config = dict(
    objective='flow_matching',
    learning_rate=0.0017,
    shampoo_beta=0.999,
    eps=1e-08,
    epochs=18.7,
)
Rows from block 4 of a small image flow-matching model, named by matrix and row number. Rows with one number belong to one neuron. Each number is 50 + 12 x the weight over its row's rms, rounded and kept within 0 to 99. All counts start at 0.
After each neuron's rows are labels from the 100 images, of 14976 (inputs lightly noised), where the neuron reaches its highest value: "place" is the part of the image that holds the peak. Only what is clearly more common there than usual is listed. The data: microscope photos of single blood and bone marrow cells.
# fc1: MLP up (model.blocks.4.mlp.fc1.weight, 768x384), inputs 154-230
# fc2: MLP down (model.blocks.4.mlp.fc2.weight, 384x768, transposed), outputs 154-230

fc1.489:46 79 53 44 48 26 59 29 53 48 45 55 59 53 49 51 31 40 53 61 52 55 86 60 70 62 33 54 47 41 58 48 37 49 44 29 45 56 54 45 65 64 53 55 43 41 79 44 90 53 42 47 41 55 71 60 53 67 45 51 38 51 53 56 51 61 71 54 36 45 15 35 54 48 46 28 64
fc2.489:30 71 37 36 50 82 41 36 60 62 26 44 62 46 37 57 20 51 50 56 49 51 43 55 50 55 60 43 41 47 55 47 60 58 30 39 44 51 57 34 65 38 44 46 54 61 42 43 60 41 58 69 43 75 58 26 61 35 60 61 40 43 55 54 47 36 40 58 50 38 76 26 51 46 39 74 53
place: top left

fc1.176:32 57 46 62 56 62 49 36 48 61 43 44 54 54 54 59 30 55 49 58 50 46 59 65 69 34 43 55 58 49 52 56 44 37 66 22 42 47 54 43 56 39 42 60 77 56 50 29 43 47 62 39 71 64 42 42 29 66 30 58 54 60 41 56 62 47 62 62 49 44 46 48 63 45 74 63 65
fc2.176:49 38 70 53 40 31 60 47 60 64 39 57 72 47 60 51 77 67 54 62 56 46 48 32 53 32 55 49 56 51 62 59 67 47 52 51 36 24 61 48 76 50 56 53 39 49 39 67 51 43 50 76 69 40 39 58 53 32 72 48 42 47 53 50 40 63 64 60 51 52 54 44 45 58 72 46 54
place: top right

fc1.681:26 71 34 62 44 67 31 50 54 55 60 35 57 42 30 54 60 46 53 53 42 39 50 45 50 30 42 48 63 37 57 67 24 50 53 43 75 48 58 56 42 51 50 53 54 71 48 41 40 32 60 66 56 50 50 35 47 56 46 48 48 37 74 55 41 44 47 43 31 30 71 64 43 56 49 56 45
fc2.681:46 54 42 41 63 54 70 50 45 53 63 43 38 63 56 45 39 55 56 41 56 57 51 46 54 45 69 43 31 39 57 53 29 49 41 50 65 58 42 61 54 47 20 43 52 20 46 52 68 40 66 27 61 76 57 61 52 48 53 61 34 49 51 53 54 41 47 42 59 44 33 57 55 43 52 74 69
place: middle right; centre

fc1.435:34 53 49 63 50 38 50 55 49 39 50 48 53 47 81 45 65 50 71 52 45 62 52 67 51 61 58 74 55 51 51 47 76 69 46 64 46 58 59 34 59 59 55 52 77 58 54 59 40 51 48 72 47 54 50 43 29 46 50 42 36 45 71 29 42 49 67 48 51 45 62 44 76 52 48 57 67
fc2.435:43 54 75 50 51 42 48 47 47 56 51 42 58 39 53 48 20 47 52 53 45 66 41 57 37 48 49 44 40 46 52 47 48 27 62 52 30 45 72 50 47 38 55 39 31 39 70 62 55 45 43 52 62 76 36 35 61 29 54 54 41 61 42 60 41 43 61 66 59 35 53 39 42 77 42 40 33
place: middle right

fc1.737:42 46 65 42 73 69 57 52 36 37 56 44 60 55 73 61 13 68 67 32 50 71 51 34 51 39 36 46 51 58 49 32 52 22 73 47 45 43 63 44 45 52 56 44 55 74 45 46 42 53 51 36 46 44 52 51 24 58 61 48 30 46 50 40 49 45 63 56 61 76 51 34 49 62 43 53 45
fc2.737:49 56 33 63 32 37 34 46 65 58 62 41 55 61 41 84 31 49 43 63 39 22 58 39 39 61 73 26 56 43 40 47 55 59 59 55 45 56 63 32 53 45 45 49 47 50 62 64 38 44 39 46 62 69 42 26 65 54 41 59 41 53 53 24 55 49 42 49 36 69 44 33 60 37 39 49 89
place: top right

fc1.699:63 54 59 56 41 47 55 66 55 50 38 43 58 63 47 53 59 42 40 39 58 54 55 43 62 47 43 51 46 29 48 50 42 42 55 58 53 65 45 60 59 45 58 43 48 60 34 29 33 65 54 34 89 58 54 57 59 57 51 71 52 49 41 73 48 47 51 48 56 43 38 50 47 53 67 53 33
fc2.699:22 68 48 51 58 51 61 29 52 67 44 51 62 41 48 43 61 53 36 48 52 57 61 58 60 59 53 36 53 53 49 39 37 49 52 48 46 58 48 62 55 86 38 48 44 67 61 34 53 68 49 59 51 51 28 45 44 39 13 60 68 42 58 32 34 43 52 62 40 59 54 37 42 46 54 55 39
place: top centre

fc1.520:42 52 71 34 70 15 48 35 60 59 43 53 47 43 38 28 54 62 44 35 41 55 55 70 34 70 49 55 64 28 40 63 46 64 43 29 55 51 44 49 58 49 45 41 75 66 56 51 54 59 50 56 70 60 45 38 50 64 41 62 45 48 44 55 46 70 49 51 58 56 42 32 35 65 55 67 61
fc2.520:59 58 38 57 33 65 49 46 44 48 71 38 63 63 48 69 59 70 56 46 60 41 51 65 36 69 56 46 39 26 55 48 57 54 56 69 49 46 43 59 70 52 52 38 19 46 33 44 67 53 53 66 65 43 34 51 37 39 47 47 52 45 64 50 71 42 53 43 45 72 58 37 50 38 25 33 45
place: top right

fc1.408:50 52 42 43 50 60 47 42 48 52 50 66 51 63 52 35 57 50 51 32 57 44 74 55 56 61 69 38 49 41 41 66 38 52 55 68 50 57 49 57 54 62 24 51 66 51 37 42 44 61 47 36 56 59 37 44 57 38 49 43 59 67 63 14 44 15 49 59 60 48 56 33 40 52 55 45 39
fc2.408:83 47 51 54 44 38 29 55 42 43 47 43 49 46 24 51 60 45 28 47 25 52 53 62 62 31 45 49 45 35 49 66 71 45 54 73 45 51 55 34 43 45 61 67 55 56 56 46 39 51 43 64 64 52 45 45 28 50 36 53 53 52 39 67 49 70 63 50 33 71 43 36 36 37 53 62 63
place: bottom centre

fc1.255:50 65 44 50 35 57 42 41 33 68 61 49 43 38 66 61 34 33 36 50 58 46 53 52 58 48 47 36 36 43 57 35 40 41 58 60 49 54 49 73 57 32 46 36 46 71 56 49 41 50 53 42 33 56 56 46 48 38 55 73 56 40 49 51 36 50 46 43 82 21 64 60 31 33 40 46 33
fc2.255:41 63 34 61 39 53 51 56 56 47 46 61 19 38 44 37 50 47 44 54 59 50 53 49 47 51 62 58 43 50 50 40 56 59 73 60 36 68 46 52 47 55 51 58 72 36 28 57 39 52 56 40 47 43 38 27 75 54 44 61 42 47 69 56 59 45 46 44 31 39 47 53 29 56 41 43 63
place: top right; top centre

fc1.20:69 49 46 47 53 51 34 58 61 57 62 53 62 38 41 65 51 72 44 65 47 56 53 55 57 49 44 65 46 43 49 69 36 42 49 45 55 49 31 46 66 27 42 43 47 26 50 65 49 58 25 61 48 41 67 61 54 47 39 59 44 61 38 39 65 46 56 66 43 52 69 49 41 45 47 70 39
fc2.20:27 77 42 55 40 62 45 37 54 59 41 52 35 40 58 39 64 58 52 37 60 45 75 53 33 45 41 53 61 62 49 30 53 57 59 57 41 45 50 49 51 59 43 40 70 58 48 41 61 90 56 52 60 42 35 51 41 56 59 64 55 57 64 50 52 65 51 60 39 54 60 35 54 51 50 69 38
place: centre

fc1.57:33 73 62 65 52 35 29 40 53 59 60 31 56 40 37 65 62 44 50 65 50 42 17 51 54 47 42 63 41 58 42 44 33 72 24 37 47 63 69 66 64 63 50 55 62 56 60 39 43 36 36 65 55 77 55 61 51 65 39 59 62 74 44 58 58 40 56 59 53 44 33 46 36 62 32 39 46
fc2.57:51 69 32 58 57 52 65 46 62 23 72 69 50 60 55 52 61 60 48 44 53 56 52 70 47 68 43 64 55 60 58 46 36 41 79 53 46 63 52 34 59 52 65 48 51 75 52 39 48 37 38 68 32 69 61 34 56 64 60 27 67 58 53 33 44 47 36 45 54 54 58 49 40 26 36 41 51
place: bottom right

fc1.334:39 32 42 43 27 58 21 49 45 39 52 60 42 52 76 67 46 51 49 31 41 51 74 29 73 49 62 69 44 47 50 31 30 38 47 32 56 41 46 62 36 39 55 52 54 37 64 37 42 49 55 51 48 53 39 58 49 57 37 60 42 24 42 31 34 48 58 59 46 55 49 55 60 53 64 35 39
fc2.334:47 35 65 50 62 55 61 57 42 70 30 71 41 41 43 25 61 67 49 28 37 53 52 47 65 62 43 45 71 68 46 52 58 45 60 48 54 53 51 63 38 60 49 47 25 55 41 27 38 46 48 42 45 54 61 43 47 28 58 25 34 43 33 54 60 27 50 38 77 53 61 49 62 48 50 58 72
place: bottom centre

fc1.230:42 52 70 58 55 46 41 45 46 26 45 40 35 57 59 44 55 40 45 42 34 26 49 50 56 52 62 38 50 56 47 55 46 65 44 43 37 27 45 51 55 82 42 39 50 50 33 44 61 57 54 71 47 43 53 48 54 38 35 34 47 60 55 72 39 50 36 65 42 29 52 66 49 49 59 64 60
fc2.230:43 45 38 50 56 47 78 51 49 77 48 40 38 42 06 53 55 44 62 52 48 83 46 35 50 52 34 59 48 52 53 60 54 42 69 51 45 46 57 54 60 43 53 50 36 49 69 52 51 56 56 16 53 49 39 63 26 55 61 54 43 47 54 51 46 47 51 47 79 38 65 62 50 58 74 60 43
place: top centre

fc1.160:51 61 53 51 58 66 54 59 55 38 37 49 53 60 31 42 55 37 27 56 45 43 59 29 47 53 35 53 43 58 43 32 50 53 42 57 50 40 43 43 45 67 51 52 36 22 37 36 28 30 78 74 57 55 79 35 63 54 33 69 67 53 42 69 41 82 57 60 57 43 53 61 35 45 45 69 62
fc2.160:25 32 66 45 46 64 40 39 43 54 60 33 29 40 37 56 38 13 71 30 69 40 40 55 52 54 38 52 53 54 40 58 45 53 48 53 37 42 64 44 48 41 61 52 53 56 57 27 34 42 57 41 59 61 34 45 29 49 65 37 24 38 60 49 46 20 31 41 61 35 58 50 33 43 44 72 60
place: top centre

fc1.411:46 45 54 60 65 43 57 55 57 44 58 57 55 65 35 70 39 42 46 62 51 48 63 27 68 72 54 57 45 53 04 33 48 60 32 49 70 60 67 45 69 69 54 45 55 61 49 65 56 67 65 52 49 56 52 53 57 39 70 45 38 50 43 45 57 47 52 48 43 53 57 70 53 44 64 64 69
fc2.411:62 55 59 38 44 43 65 29 72 55 28 58 67 49 65 59 57 58 57 49 54 81 50 40 58 49 64 56 60 44 99 31 48 46 42 43 80 40 40 45 61 48 51 34 47 50 55 70 41 57 51 52 65 48 54 80 28 48 70 57 28 50 91 68 49 51 64 52 50 52 38 26 62 64 58 57 33
place: bottom left

fc1.75:39 48 50 33 27 47 43 34 50 34 55 51 50 64 44 56 38 45 46 59 55 47 58 26 76 79 40 48 50 50 50 49 40 55 51 56 56 34 36 77 63 69 47 56 39 90 48 48 48 46 44 41 52 71 59 49 32 65 59 64 39 38 68 63 49 57 53 43 55 59 48 50 63 37 59 46 53
fc2.75:53 53 36 21 59 62 49 56 55 61 60 51 63 51 45 48 66 60 67 43 57 63 52 57 55 68 58 50 52 49 58 54 39 66 51 31 55 38 62 61 35 58 53 65 63 37 55 45 57 48 51 56 55 46 54 49 50 43 52 47 31 41 62 51 40 51 38 33 19 51 79 63 58 60 54 51 59
place: top left; middle left

fc1.116:64 73 44 31 48 57 44 55 43 57 37 36 53 48 55 53 47 55 64 60 39 52 48 47 39 50 47 41 46 54 47 38 40 74 50 43 61 43 62 54 43 34 49 47 53 24 34 43 47 61 57 54 54 32 34 62 45 53 40 58 43 47 68 72 53 58 73 67 43 42 49 53 39 45 56 58 61
fc2.116:37 41 52 50 30 50 39 33 47 18 52 82 69 47 55 34 42 52 59 50 50 55 45 65 56 45 48 59 46 55 73 50 55 46 48 50 39 61 35 47 51 46 46 22 59 40 43 55 40 47 69 56 50 39 49 70 61 43 68 47 41 59 45 56 72 48 42 62 83 48 57 68 48 50 57 36 83
place: middle right

fc1.419:56 43 42 42 54 49 23 49 62 62 39 59 38 45 33 48 56 45 53 39 35 75 37 82 41 47 60 63 48 39 45 49 32 62 59 40 55 75 56 51 56 60 35 52 50 71 36 49 52 50 57 50 50 41 52 37 57 55 50 65 41 23 62 64 52 57 70 71 44 47 42 36 60 47 48 45 44
fc2.419:49 44 52 42 53 54 43 48 38 31 37 64 39 62 49 39 52 33 52 61 66 45 42 78 54 64 45 56 56 52 63 46 44 43 45 50 36 73 41 44 50 31 67 33 58 34 56 46 57 62 49 65 37 28 64 62 41 42 48 52 42 53 38 46 62 54 67 60 67 51 59 40 55 49 57 49 99
place: top left

fc1.32:56 44 69 67 51 68 53 54 44 58 52 51 46 51 37 64 41 60 38 55 51 66 44 17 42 63 48 37 42 62 41 69 30 47 71 46 41 50 61 59 45 39 37 53 60 56 51 45 45 56 62 29 27 50 54 56 68 49 10 54 57 68 48 58 65 50 67 64 47 52 35 69 69 46 47 35 83
fc2.32:58 23 31 66 67 40 44 48 39 28 53 47 36 47 48 52 45 61 56 49 54 32 51 52 82 61 27 49 55 44 67 45 43 42 48 54 65 42 22 47 50 49 50 50 44 34 35 55 54 63 58 50 32 54 50 50 50 67 44 35 44 45 25 59 65 69 49 52 64 46 49 32 32 58 38 56 41
place: bottom centre

fc1.677:46 43 44 47 58 38 40 53 63 37 56 44 58 66 45 40 55 55 56 49 54 52 71 49 30 39 56 74 47 50 46 34 52 58 48 56 50 67 53 65 62 40 58 43 50 69 58 55 48 60 57 35 72 41 50 47 66 41 54 49 52 55 31 67 49 36 44 44 46 33 57 31 52 53 50 46 54
fc2.677:32 23 61 55 48 54 47 62 34 50 52 65 39 61 43 38 41 48 68 34 64 39 63 41 39 41 39 60 54 52 57 27 33 57 65 53 44 52 49 59 58 55 39 57 67 52 63 48 44 42 39 62 61 59 76 37 40 57 26 56 52 48 73 46 69 37 51 26 53 39 46 51 55 60 67 52 53
place: centre

fc1.24:52 41 58 46 50 50 45 44 43 43 45 48 57 57 57 51 64 44 60 46 48 57 84 46 52 79 62 43 47 44 54 41 64 38 39 50 54 56 46 75 60 63 37 38 56 46 49 38 49 51 53 51 43 58 46 29 46 66 47 48 51 68 41 48 38 72 74 40 48 53 70 30 60 90 69 43 56
fc2.24:52 42 15 53 75 30 49 40 58 62 40 34 71 44 48 40 79 55 41 43 44 51 74 38 72 64 44 36 41 55 45 48 41 69 50 53 78 75 53 46 48 35 65 48 56 36 66 46 57 45 61 43 52 50 52 57 46 29 37 42 57 53 42 45 45 46 47 44 43 57 17 65 43 42 83 60 43
place: middle left

fc1.346:39 42 56 64 41 34 69 40 50 62 33 52 38 47 34 80 46 73 38 59 60 72 44 42 75 48 30 40 60 42 51 29 19 54 41 71 62 50 45 38 56 56 50 52 28 60 51 48 63 39 42 49 62 38 29 28 50 56 58 50 47 60 49 33 39 61 50 49 43 54 48 55 36 64 50 67 40
fc2.346:56 34 58 67 72 59 42 43 49 60 40 59 53 60 36 39 55 47 51 44 46 43 39 50 35 33 41 35 39 54 55 39 50 62 54 49 65 44 49 52 16 46 41 30 64 51 58 53 68 58 49 42 71 23 59 49 25 52 61 27 46 46 32 37 48 49 73 50 39 46 51 50 35 63 76 56 49
place: top right

fc1.317:59 52 62 49 61 31 34 70 43 50 63 60 23 37 34 33 51 49 52 49 57 54 39 50 50 61 73 51 35 68 49 77 39 40 60 46 47 39 52 59 49 69 49 41 47 42 51 48 39 34 58 34 40 28 52 62 47 68 70 49 40 57 51 40 58 49 40 50 42 57 29 60 61 31 45 53 28
fc2.317:36 70 34 41 64 59 54 34 58 48 41 63 41 30 46 53 77 52 72 39 73 37 48 49 62 79 44 64 37 53 43 47 63 39 33 52 50 57 59 62 37 41 50 50 37 38 60 62 41 19 47 48 52 25 51 38 31 48 47 36 37 59 55 55 50 42 49 48 50 55 41 33 48 62 35 71 70
place: middle right; centre

fc1.449:42 54 55 38 35 42 53 59 56 54 44 61 69 50 49 24 42 40 69 36 69 54 77 62 67 53 25 42 62 52 52 49 46 66 47 46 68 41 37 28 43 68 61 57 38 45 54 51 64 39 57 56 65 60 53 29 61 54 68 53 61 61 46 42 57 44 35 39 52 60 51 53 51 64 28 47 53
fc2.449:41 33 50 52 56 62 50 31 45 20 74 39 65 36 28 73 27 42 57 55 42 55 68 55 53 42 70 53 49 45 46 50 35 50 56 38 69 40 31 45 31 32 50 46 61 67 52 69 48 50 72 25 61 48 36 73 43 33 54 49 55 46 56 46 45 66 51 50 33 36 48 32 65 53 47 51 36
place: top left

fc1.30:31 50 52 41 43 71 47 51 56 52 54 56 48 54 25 35 28 49 45 52 61 27 46 72 52 50 50 67 57 21 62 36 63 64 46 53 67 41 46 47 57 44 73 39 55 50 50 52 59 48 45 64 65 43 52 49 62 47 48 35 52 34 47 68 52 54 37 53 28 57 46 51 52 58 30 46 54
fc2.30:37 36 49 58 54 41 50 56 42 44 74 48 41 72 68 46 46 52 50 38 50 75 45 75 54 43 49 39 34 35 53 40 58 37 43 32 74 55 52 58 36 59 26 21 51 45 34 59 57 50 63 46 49 41 49 48 34 68 53 52 54 57 78 52 46 61 28 55 61 37 58 46 47 44 55 63 32
place: top right

fc1.690:50 40 67 65 58 37 56 58 46 43 54 52 67 78 52 59 63 50 53 62 56 41 46 68 44 46 57 62 38 64 38 38 52 40 34 52 46 46 56 47 50 60 17 57 43 53 64 55 60 67 36 54 56 62 42 61 69 57 42 86 50 32 61 42 27 49 37 42 88 39 29 53 42 40 35 37 55
fc2.690:38 40 38 57 50 60 42 48 52 35 41 35 42 72 45 65 37 44 43 46 42 42 32 55 22 59 25 46 43 58 55 52 40 50 39 59 45 51 59 55 39 60 73 52 58 47 42 40 52 58 48 54 48 52 49 63 33 60 57 55 54 70 40 39 77 57 64 52 26 67 60 35 62 63 50 61 48
place: bottom left

fc1.736:23 45 44 71 51 52 66 35 58 53 45 44 55 52 56 42 46 53 51 55 32 49 31 44 58 76 36 63 57 58 51 63 38 51 41 48 59 43 54 46 37 30 55 65 39 59 34 67 45 51 42 47 53 49 57 45 46 70 53 48 55 52 48 41 43 28 37 53 58 39 49 46 42 71 38 36 52
fc2.736:34 50 44 64 56 61 43 50 50 49 67 53 45 50 79 77 62 45 42 71 50 56 47 45 57 53 59 65 31 55 49 55 46 49 52 51 50 56 50 11 47 55 50 63 54 35 58 70 36 52 34 59 43 54 14 32 73 40 53 38 59 58 57 52 62 41 38 48 60 65 38 41 56 31 58 50 57
place: middle left

fc1.137:42 64 57 72 56 43 51 31 44 57 37 42 47 33 46 41 46 42 40 42 69 39 33 43 41 51 57 59 48 56 69 69 49 42 44 64 40 37 45 75 52 27 44 48 63 50 55 24 31 76 56 52 43 58 59 37 64 45 41 54 18 47 52 42 43 55 47 16 57 40 47 53 67 64 58 67 48
fc2.137:45 67 38 53 36 51 32 55 56 44 64 40 45 51 37 35 38 55 30 25 41 53 63 39 52 58 38 59 42 44 33 61 50 58 54 45 45 36 52 69 68 57 66 39 46 21 69 34 52 58 44 33 53 32 62 51 20 40 36 48 19 44 44 55 54 44 41 54 63 52 69 49 49 39 63 40 48
place: top left

fc1.163:37 41 54 60 43 48 52 44 67 47 46 63 75 45 72 49 37 55 63 51 72 39 55 51 48 61 42 54 50 38 48 50 39 47 45 40 46 49 52 50 58 55 60 65 60 52 62 48 55 57 44 61 48 48 53 50 25 58 38 71 71 55 41 51 55 54 46 41 69 43 47 54 20 47 43 45 22
fc2.163:68 33 62 51 53 76 48 33 45 38 65 49 67 68 54 39 45 55 49 39 59 44 51 50 26 39 40 48 60 54 46 53 83 48 38 50 44 36 64 53 60 62 63 45 46 62 59 53 48 58 69 43 52 59 49 21 64 27 29 46 63 41 48 49 54 36 54 54 40 61 39 52 42 48 51 60 56
place: bottom right

fc1.216:53 53 53 49 32 65 46 36 55 48 59 42 36 50 58 57 57 60 62 48 45 51 45 49 55 64 50 56 69 48 37 60 41 41 55 48 71 47 51 58 32 48 61 42 58 50 47 41 54 40 53 43 52 62 58 31 55 64 40 49 68 65 39 45 53 47 61 35 20 46 80 41 55 74 47 39 53
fc2.216:41 59 53 53 57 70 42 44 57 61 65 53 52 56 41 66 67 54 52 43 37 65 66 69 47 70 54 63 43 48 37 53 40 41 60 49 43 59 54 52 51 49 46 70 48 48 58 53 43 44 62 51 36 44 49 53 29 41 35 45 39 54 65 35 48 37 44 52 60 40 33 38 55 55 63 61 57
place: middle left; centre

fc1.245:49 63 63 58 51 51 33 54 35 48 53 69 78 68 46 44 55 59 45 60 44 43 40 63 44 43 49 60 35 36 07 86 34 55 53 54 57 44 59 69 52 56 36 58 57 59 38 58 58 45 26 41 56 66 52 68 59 61 55 70 49 46 39 47 47 51 47 57 37 43 31 43 52 53 67 74 58
fc2.245:40 66 61 46 52 69 13 51 41 39 54 71 49 45 54 65 51 47 56 52 58 42 58 44 66 55 52 49 48 47 64 31 38 51 35 45 43 49 56 64 32 40 67 63 67 40 54 57 44 68 73 33 55 48 42 50 51 71 42 58 38 44 67 47 48 41 73 54 33 45 42 38 47 30 71 49 43
place: top right

fc1.348:38 57 38 52 55 60 42 79 45 47 39 67 46 49 54 34 59 48 78 55 67 37 47 65 51 65 49 29 65 47 62 53 46 46 51 53 50 55 57 62 45 69 45 47 32 40 59 54 52 38 72 45 60 51 44 35 53 55 53 48 44 32 55 43 53 40 52 72 72 39 43 67 55 48 64 59 35
fc2.348:36 47 54 45 66 37 63 38 45 39 43 47 57 64 68 31 38 40 67 30 43 53 44 60 55 75 61 43 68 42 39 52 32 44 53 26 52 65 68 62 50 42 59 25 46 54 49 42 48 47 37 51 71 50 64 43 49 37 63 48 56 36 33 61 52 53 45 50 28 45 46 71 46 61 68 44 44
place: centre

fc1.456:39 45 64 73 61 50 59 49 40 52 57 61 50 39 51 18 41 48 52 53 56 64 57 62 54 48 38 65 61 55 45 61 47 47 58 69 45 72 67 64 46 59 46 56 59 47 66 34 57 35 61 50 54 69 45 57 62 72 61 33 71 50 50 44 45 48 56 38 55 85 46 43 37 63 45 63 42
fc2.456:49 56 44 59 31 48 48 41 55 44 62 57 52 63 38 48 32 68 55 50 50 42 52 54 59 45 63 55 55 42 47 77 69 42 50 47 49 65 53 47 49 53 51 62 45 50 23 50 40 45 34 71 47 65 28 74 52 37 51 54 78 47 57 75 57 31 37 51 49 78 60 46 56 31 51 44 36
place: bottom centre

fc1.517:56 44 38 38 54 48 56 68 73 65 45 44 49 57 58 50 46 63 37 38 48 57 36 51 53 35 33 48 49 34 29 46 38 47 47 56 60 50 31 41 45 46 60 27 60 44 55 43 53 57 56 34 58 53 70 37 51 34 57 64 47 46 38 42 53 36 31 30 38 62 56 48 60 54 67 43 58
fc2.517:62 43 56 50 46 55 72 48 76 54 48 49 64 47 28 37 52 34 44 16 54 48 49 48 64 59 71 44 52 58 53 28 32 50 59 38 61 54 49 49 67 41 34 47 50 52 61 69 40 47 66 53 56 47 79 46 44 51 41 50 45 50 61 55 38 60 46 57 34 62 38 34 46 47 39 56 54
place: middle right

fc1.322:44 35 53 60 54 48 38 48 64 53 51 44 53 62 69 58 71 51 55 42 48 55 77 68 27 45 44 56 46 65 51 53 30 56 60 43 50 67 58 70 37 72 43 46 51 63 45 32 36 65 56 60 33 37 58 60 48 32 63 39 58 46 36 52 44 42 69 55 62 30 56 35 48 35 82 62 28
fc2.322:43 28 56 38 62 56 50 56 18 51 54 43 52 12 61 54 57 58 53 55 41 52 65 74 49 51 54 43 48 51 69 55 56 53 32 45 28 64 53 60 33 58 50 28 60 44 54 65 38 58 56 22 39 70 48 49 56 50 40 48 45 49 43 43 69 42 53 48 32 42 18 43 48 45 58 54 99
place: top left

fc1.738:41 47 41 51 48 40 38 39 44 53 58 24 38 49 39 61 44 41 36 46 60 64 64 70 34 41 39 69 44 54 37 48 39 52 60 57 43 44 65 47 47 15 57 24 39 57 44 42 47 50 38 45 49 61 56 53 56 41 53 53 53 26 46 37 48 60 21 51 58 36 46 50 53 62 49 47 43
fc2.738:58 44 40 47 64 35 67 86 28 45 51 51 60 48 41 51 27 49 53 34 64 52 53 34 47 53 41 40 41 35 47 38 56 42 52 50 39 60 67 42 48 52 43 60 63 47 48 61 47 31 49 51 54 25 60 78 51 42 31 44 45 37 58 61 37 65 76 62 29 52 63 52 43 43 58 51 42
place: middle right

fc1.122:74 72 65 56 58 74 49 43 64 39 49 50 45 72 52 47 53 43 38 60 21 58 39 29 59 54 36 47 56 30 47 33 55 40 44 52 64 45 37 17 60 54 48 55 51 61 65 34 40 59 54 53 54 41 34 41 44 55 35 52 41 15 35 41 49 27 52 30 40 62 52 48 52 64 39 51 64
fc2.122:49 78 23 30 35 40 48 55 25 09 44 52 31 48 40 58 39 46 43 42 58 46 61 69 48 73 56 51 40 52 49 66 55 49 37 37 47 51 56 28 53 50 39 42 74 49 62 49 45 77 69 68 46 78 61 58 44 63 52 31 57 38 59 46 58 52 36 40 60 45 44 51 41 31 37 53 37
place: top centre

fc1.590:40 54 57 48 48 60 42 77 54 53 30 33 57 47 56 39 43 60 43 54 40 40 58 60 78 49 48 56 50 55 52 41 55 61 37 47 41 42 71 53 48 85 43 54 65 61 49 69 50 61 53 54 61 61 58 47 39 71 40 59 50 69 44 41 65 54 42 37 64 55 52 44 40 31 29 38 44
fc2.590:50 55 45 56 49 49 59 16 46 45 81 26 52 59 24 75 25 48 57 48 71 59 31 82 68 48 41 55 45 63 50 71 61 52 44 60 40 34 62 44 46 30 65 44 28 39 50 66 49 53 56 90 34 50 37 70 55 30 55 36 46 36 57 45 60 48 72 51 31 58 52 48 28 42 43 64 57
place: middle right

fc1.143:50 47 50 38 38 51 57 53 52 50 42 60 50 45 40 38 51 34 17 71 48 36 46 60 50 69 61 40 48 27 49 66 67 52 47 60 56 53 26 51 61 72 42 49 26 42 37 28 61 48 53 71 53 61 71 43 47 41 48 63 46 72 25 64 45 60 51 41 57 43 44 51 32 50 48 61 51
fc2.143:28 63 56 64 65 46 53 49 54 68 39 59 39 35 56 58 52 29 47 41 49 47 68 43 49 50 31 50 59 50 46 51 45 53 50 48 33 52 38 56 33 30 59 76 75 62 42 50 45 67 55 45 60 53 25 61 40 53 54 61 32 38 71 39 63 40 50 46 50 49 46 50 48 33 60 73 41
place: top centre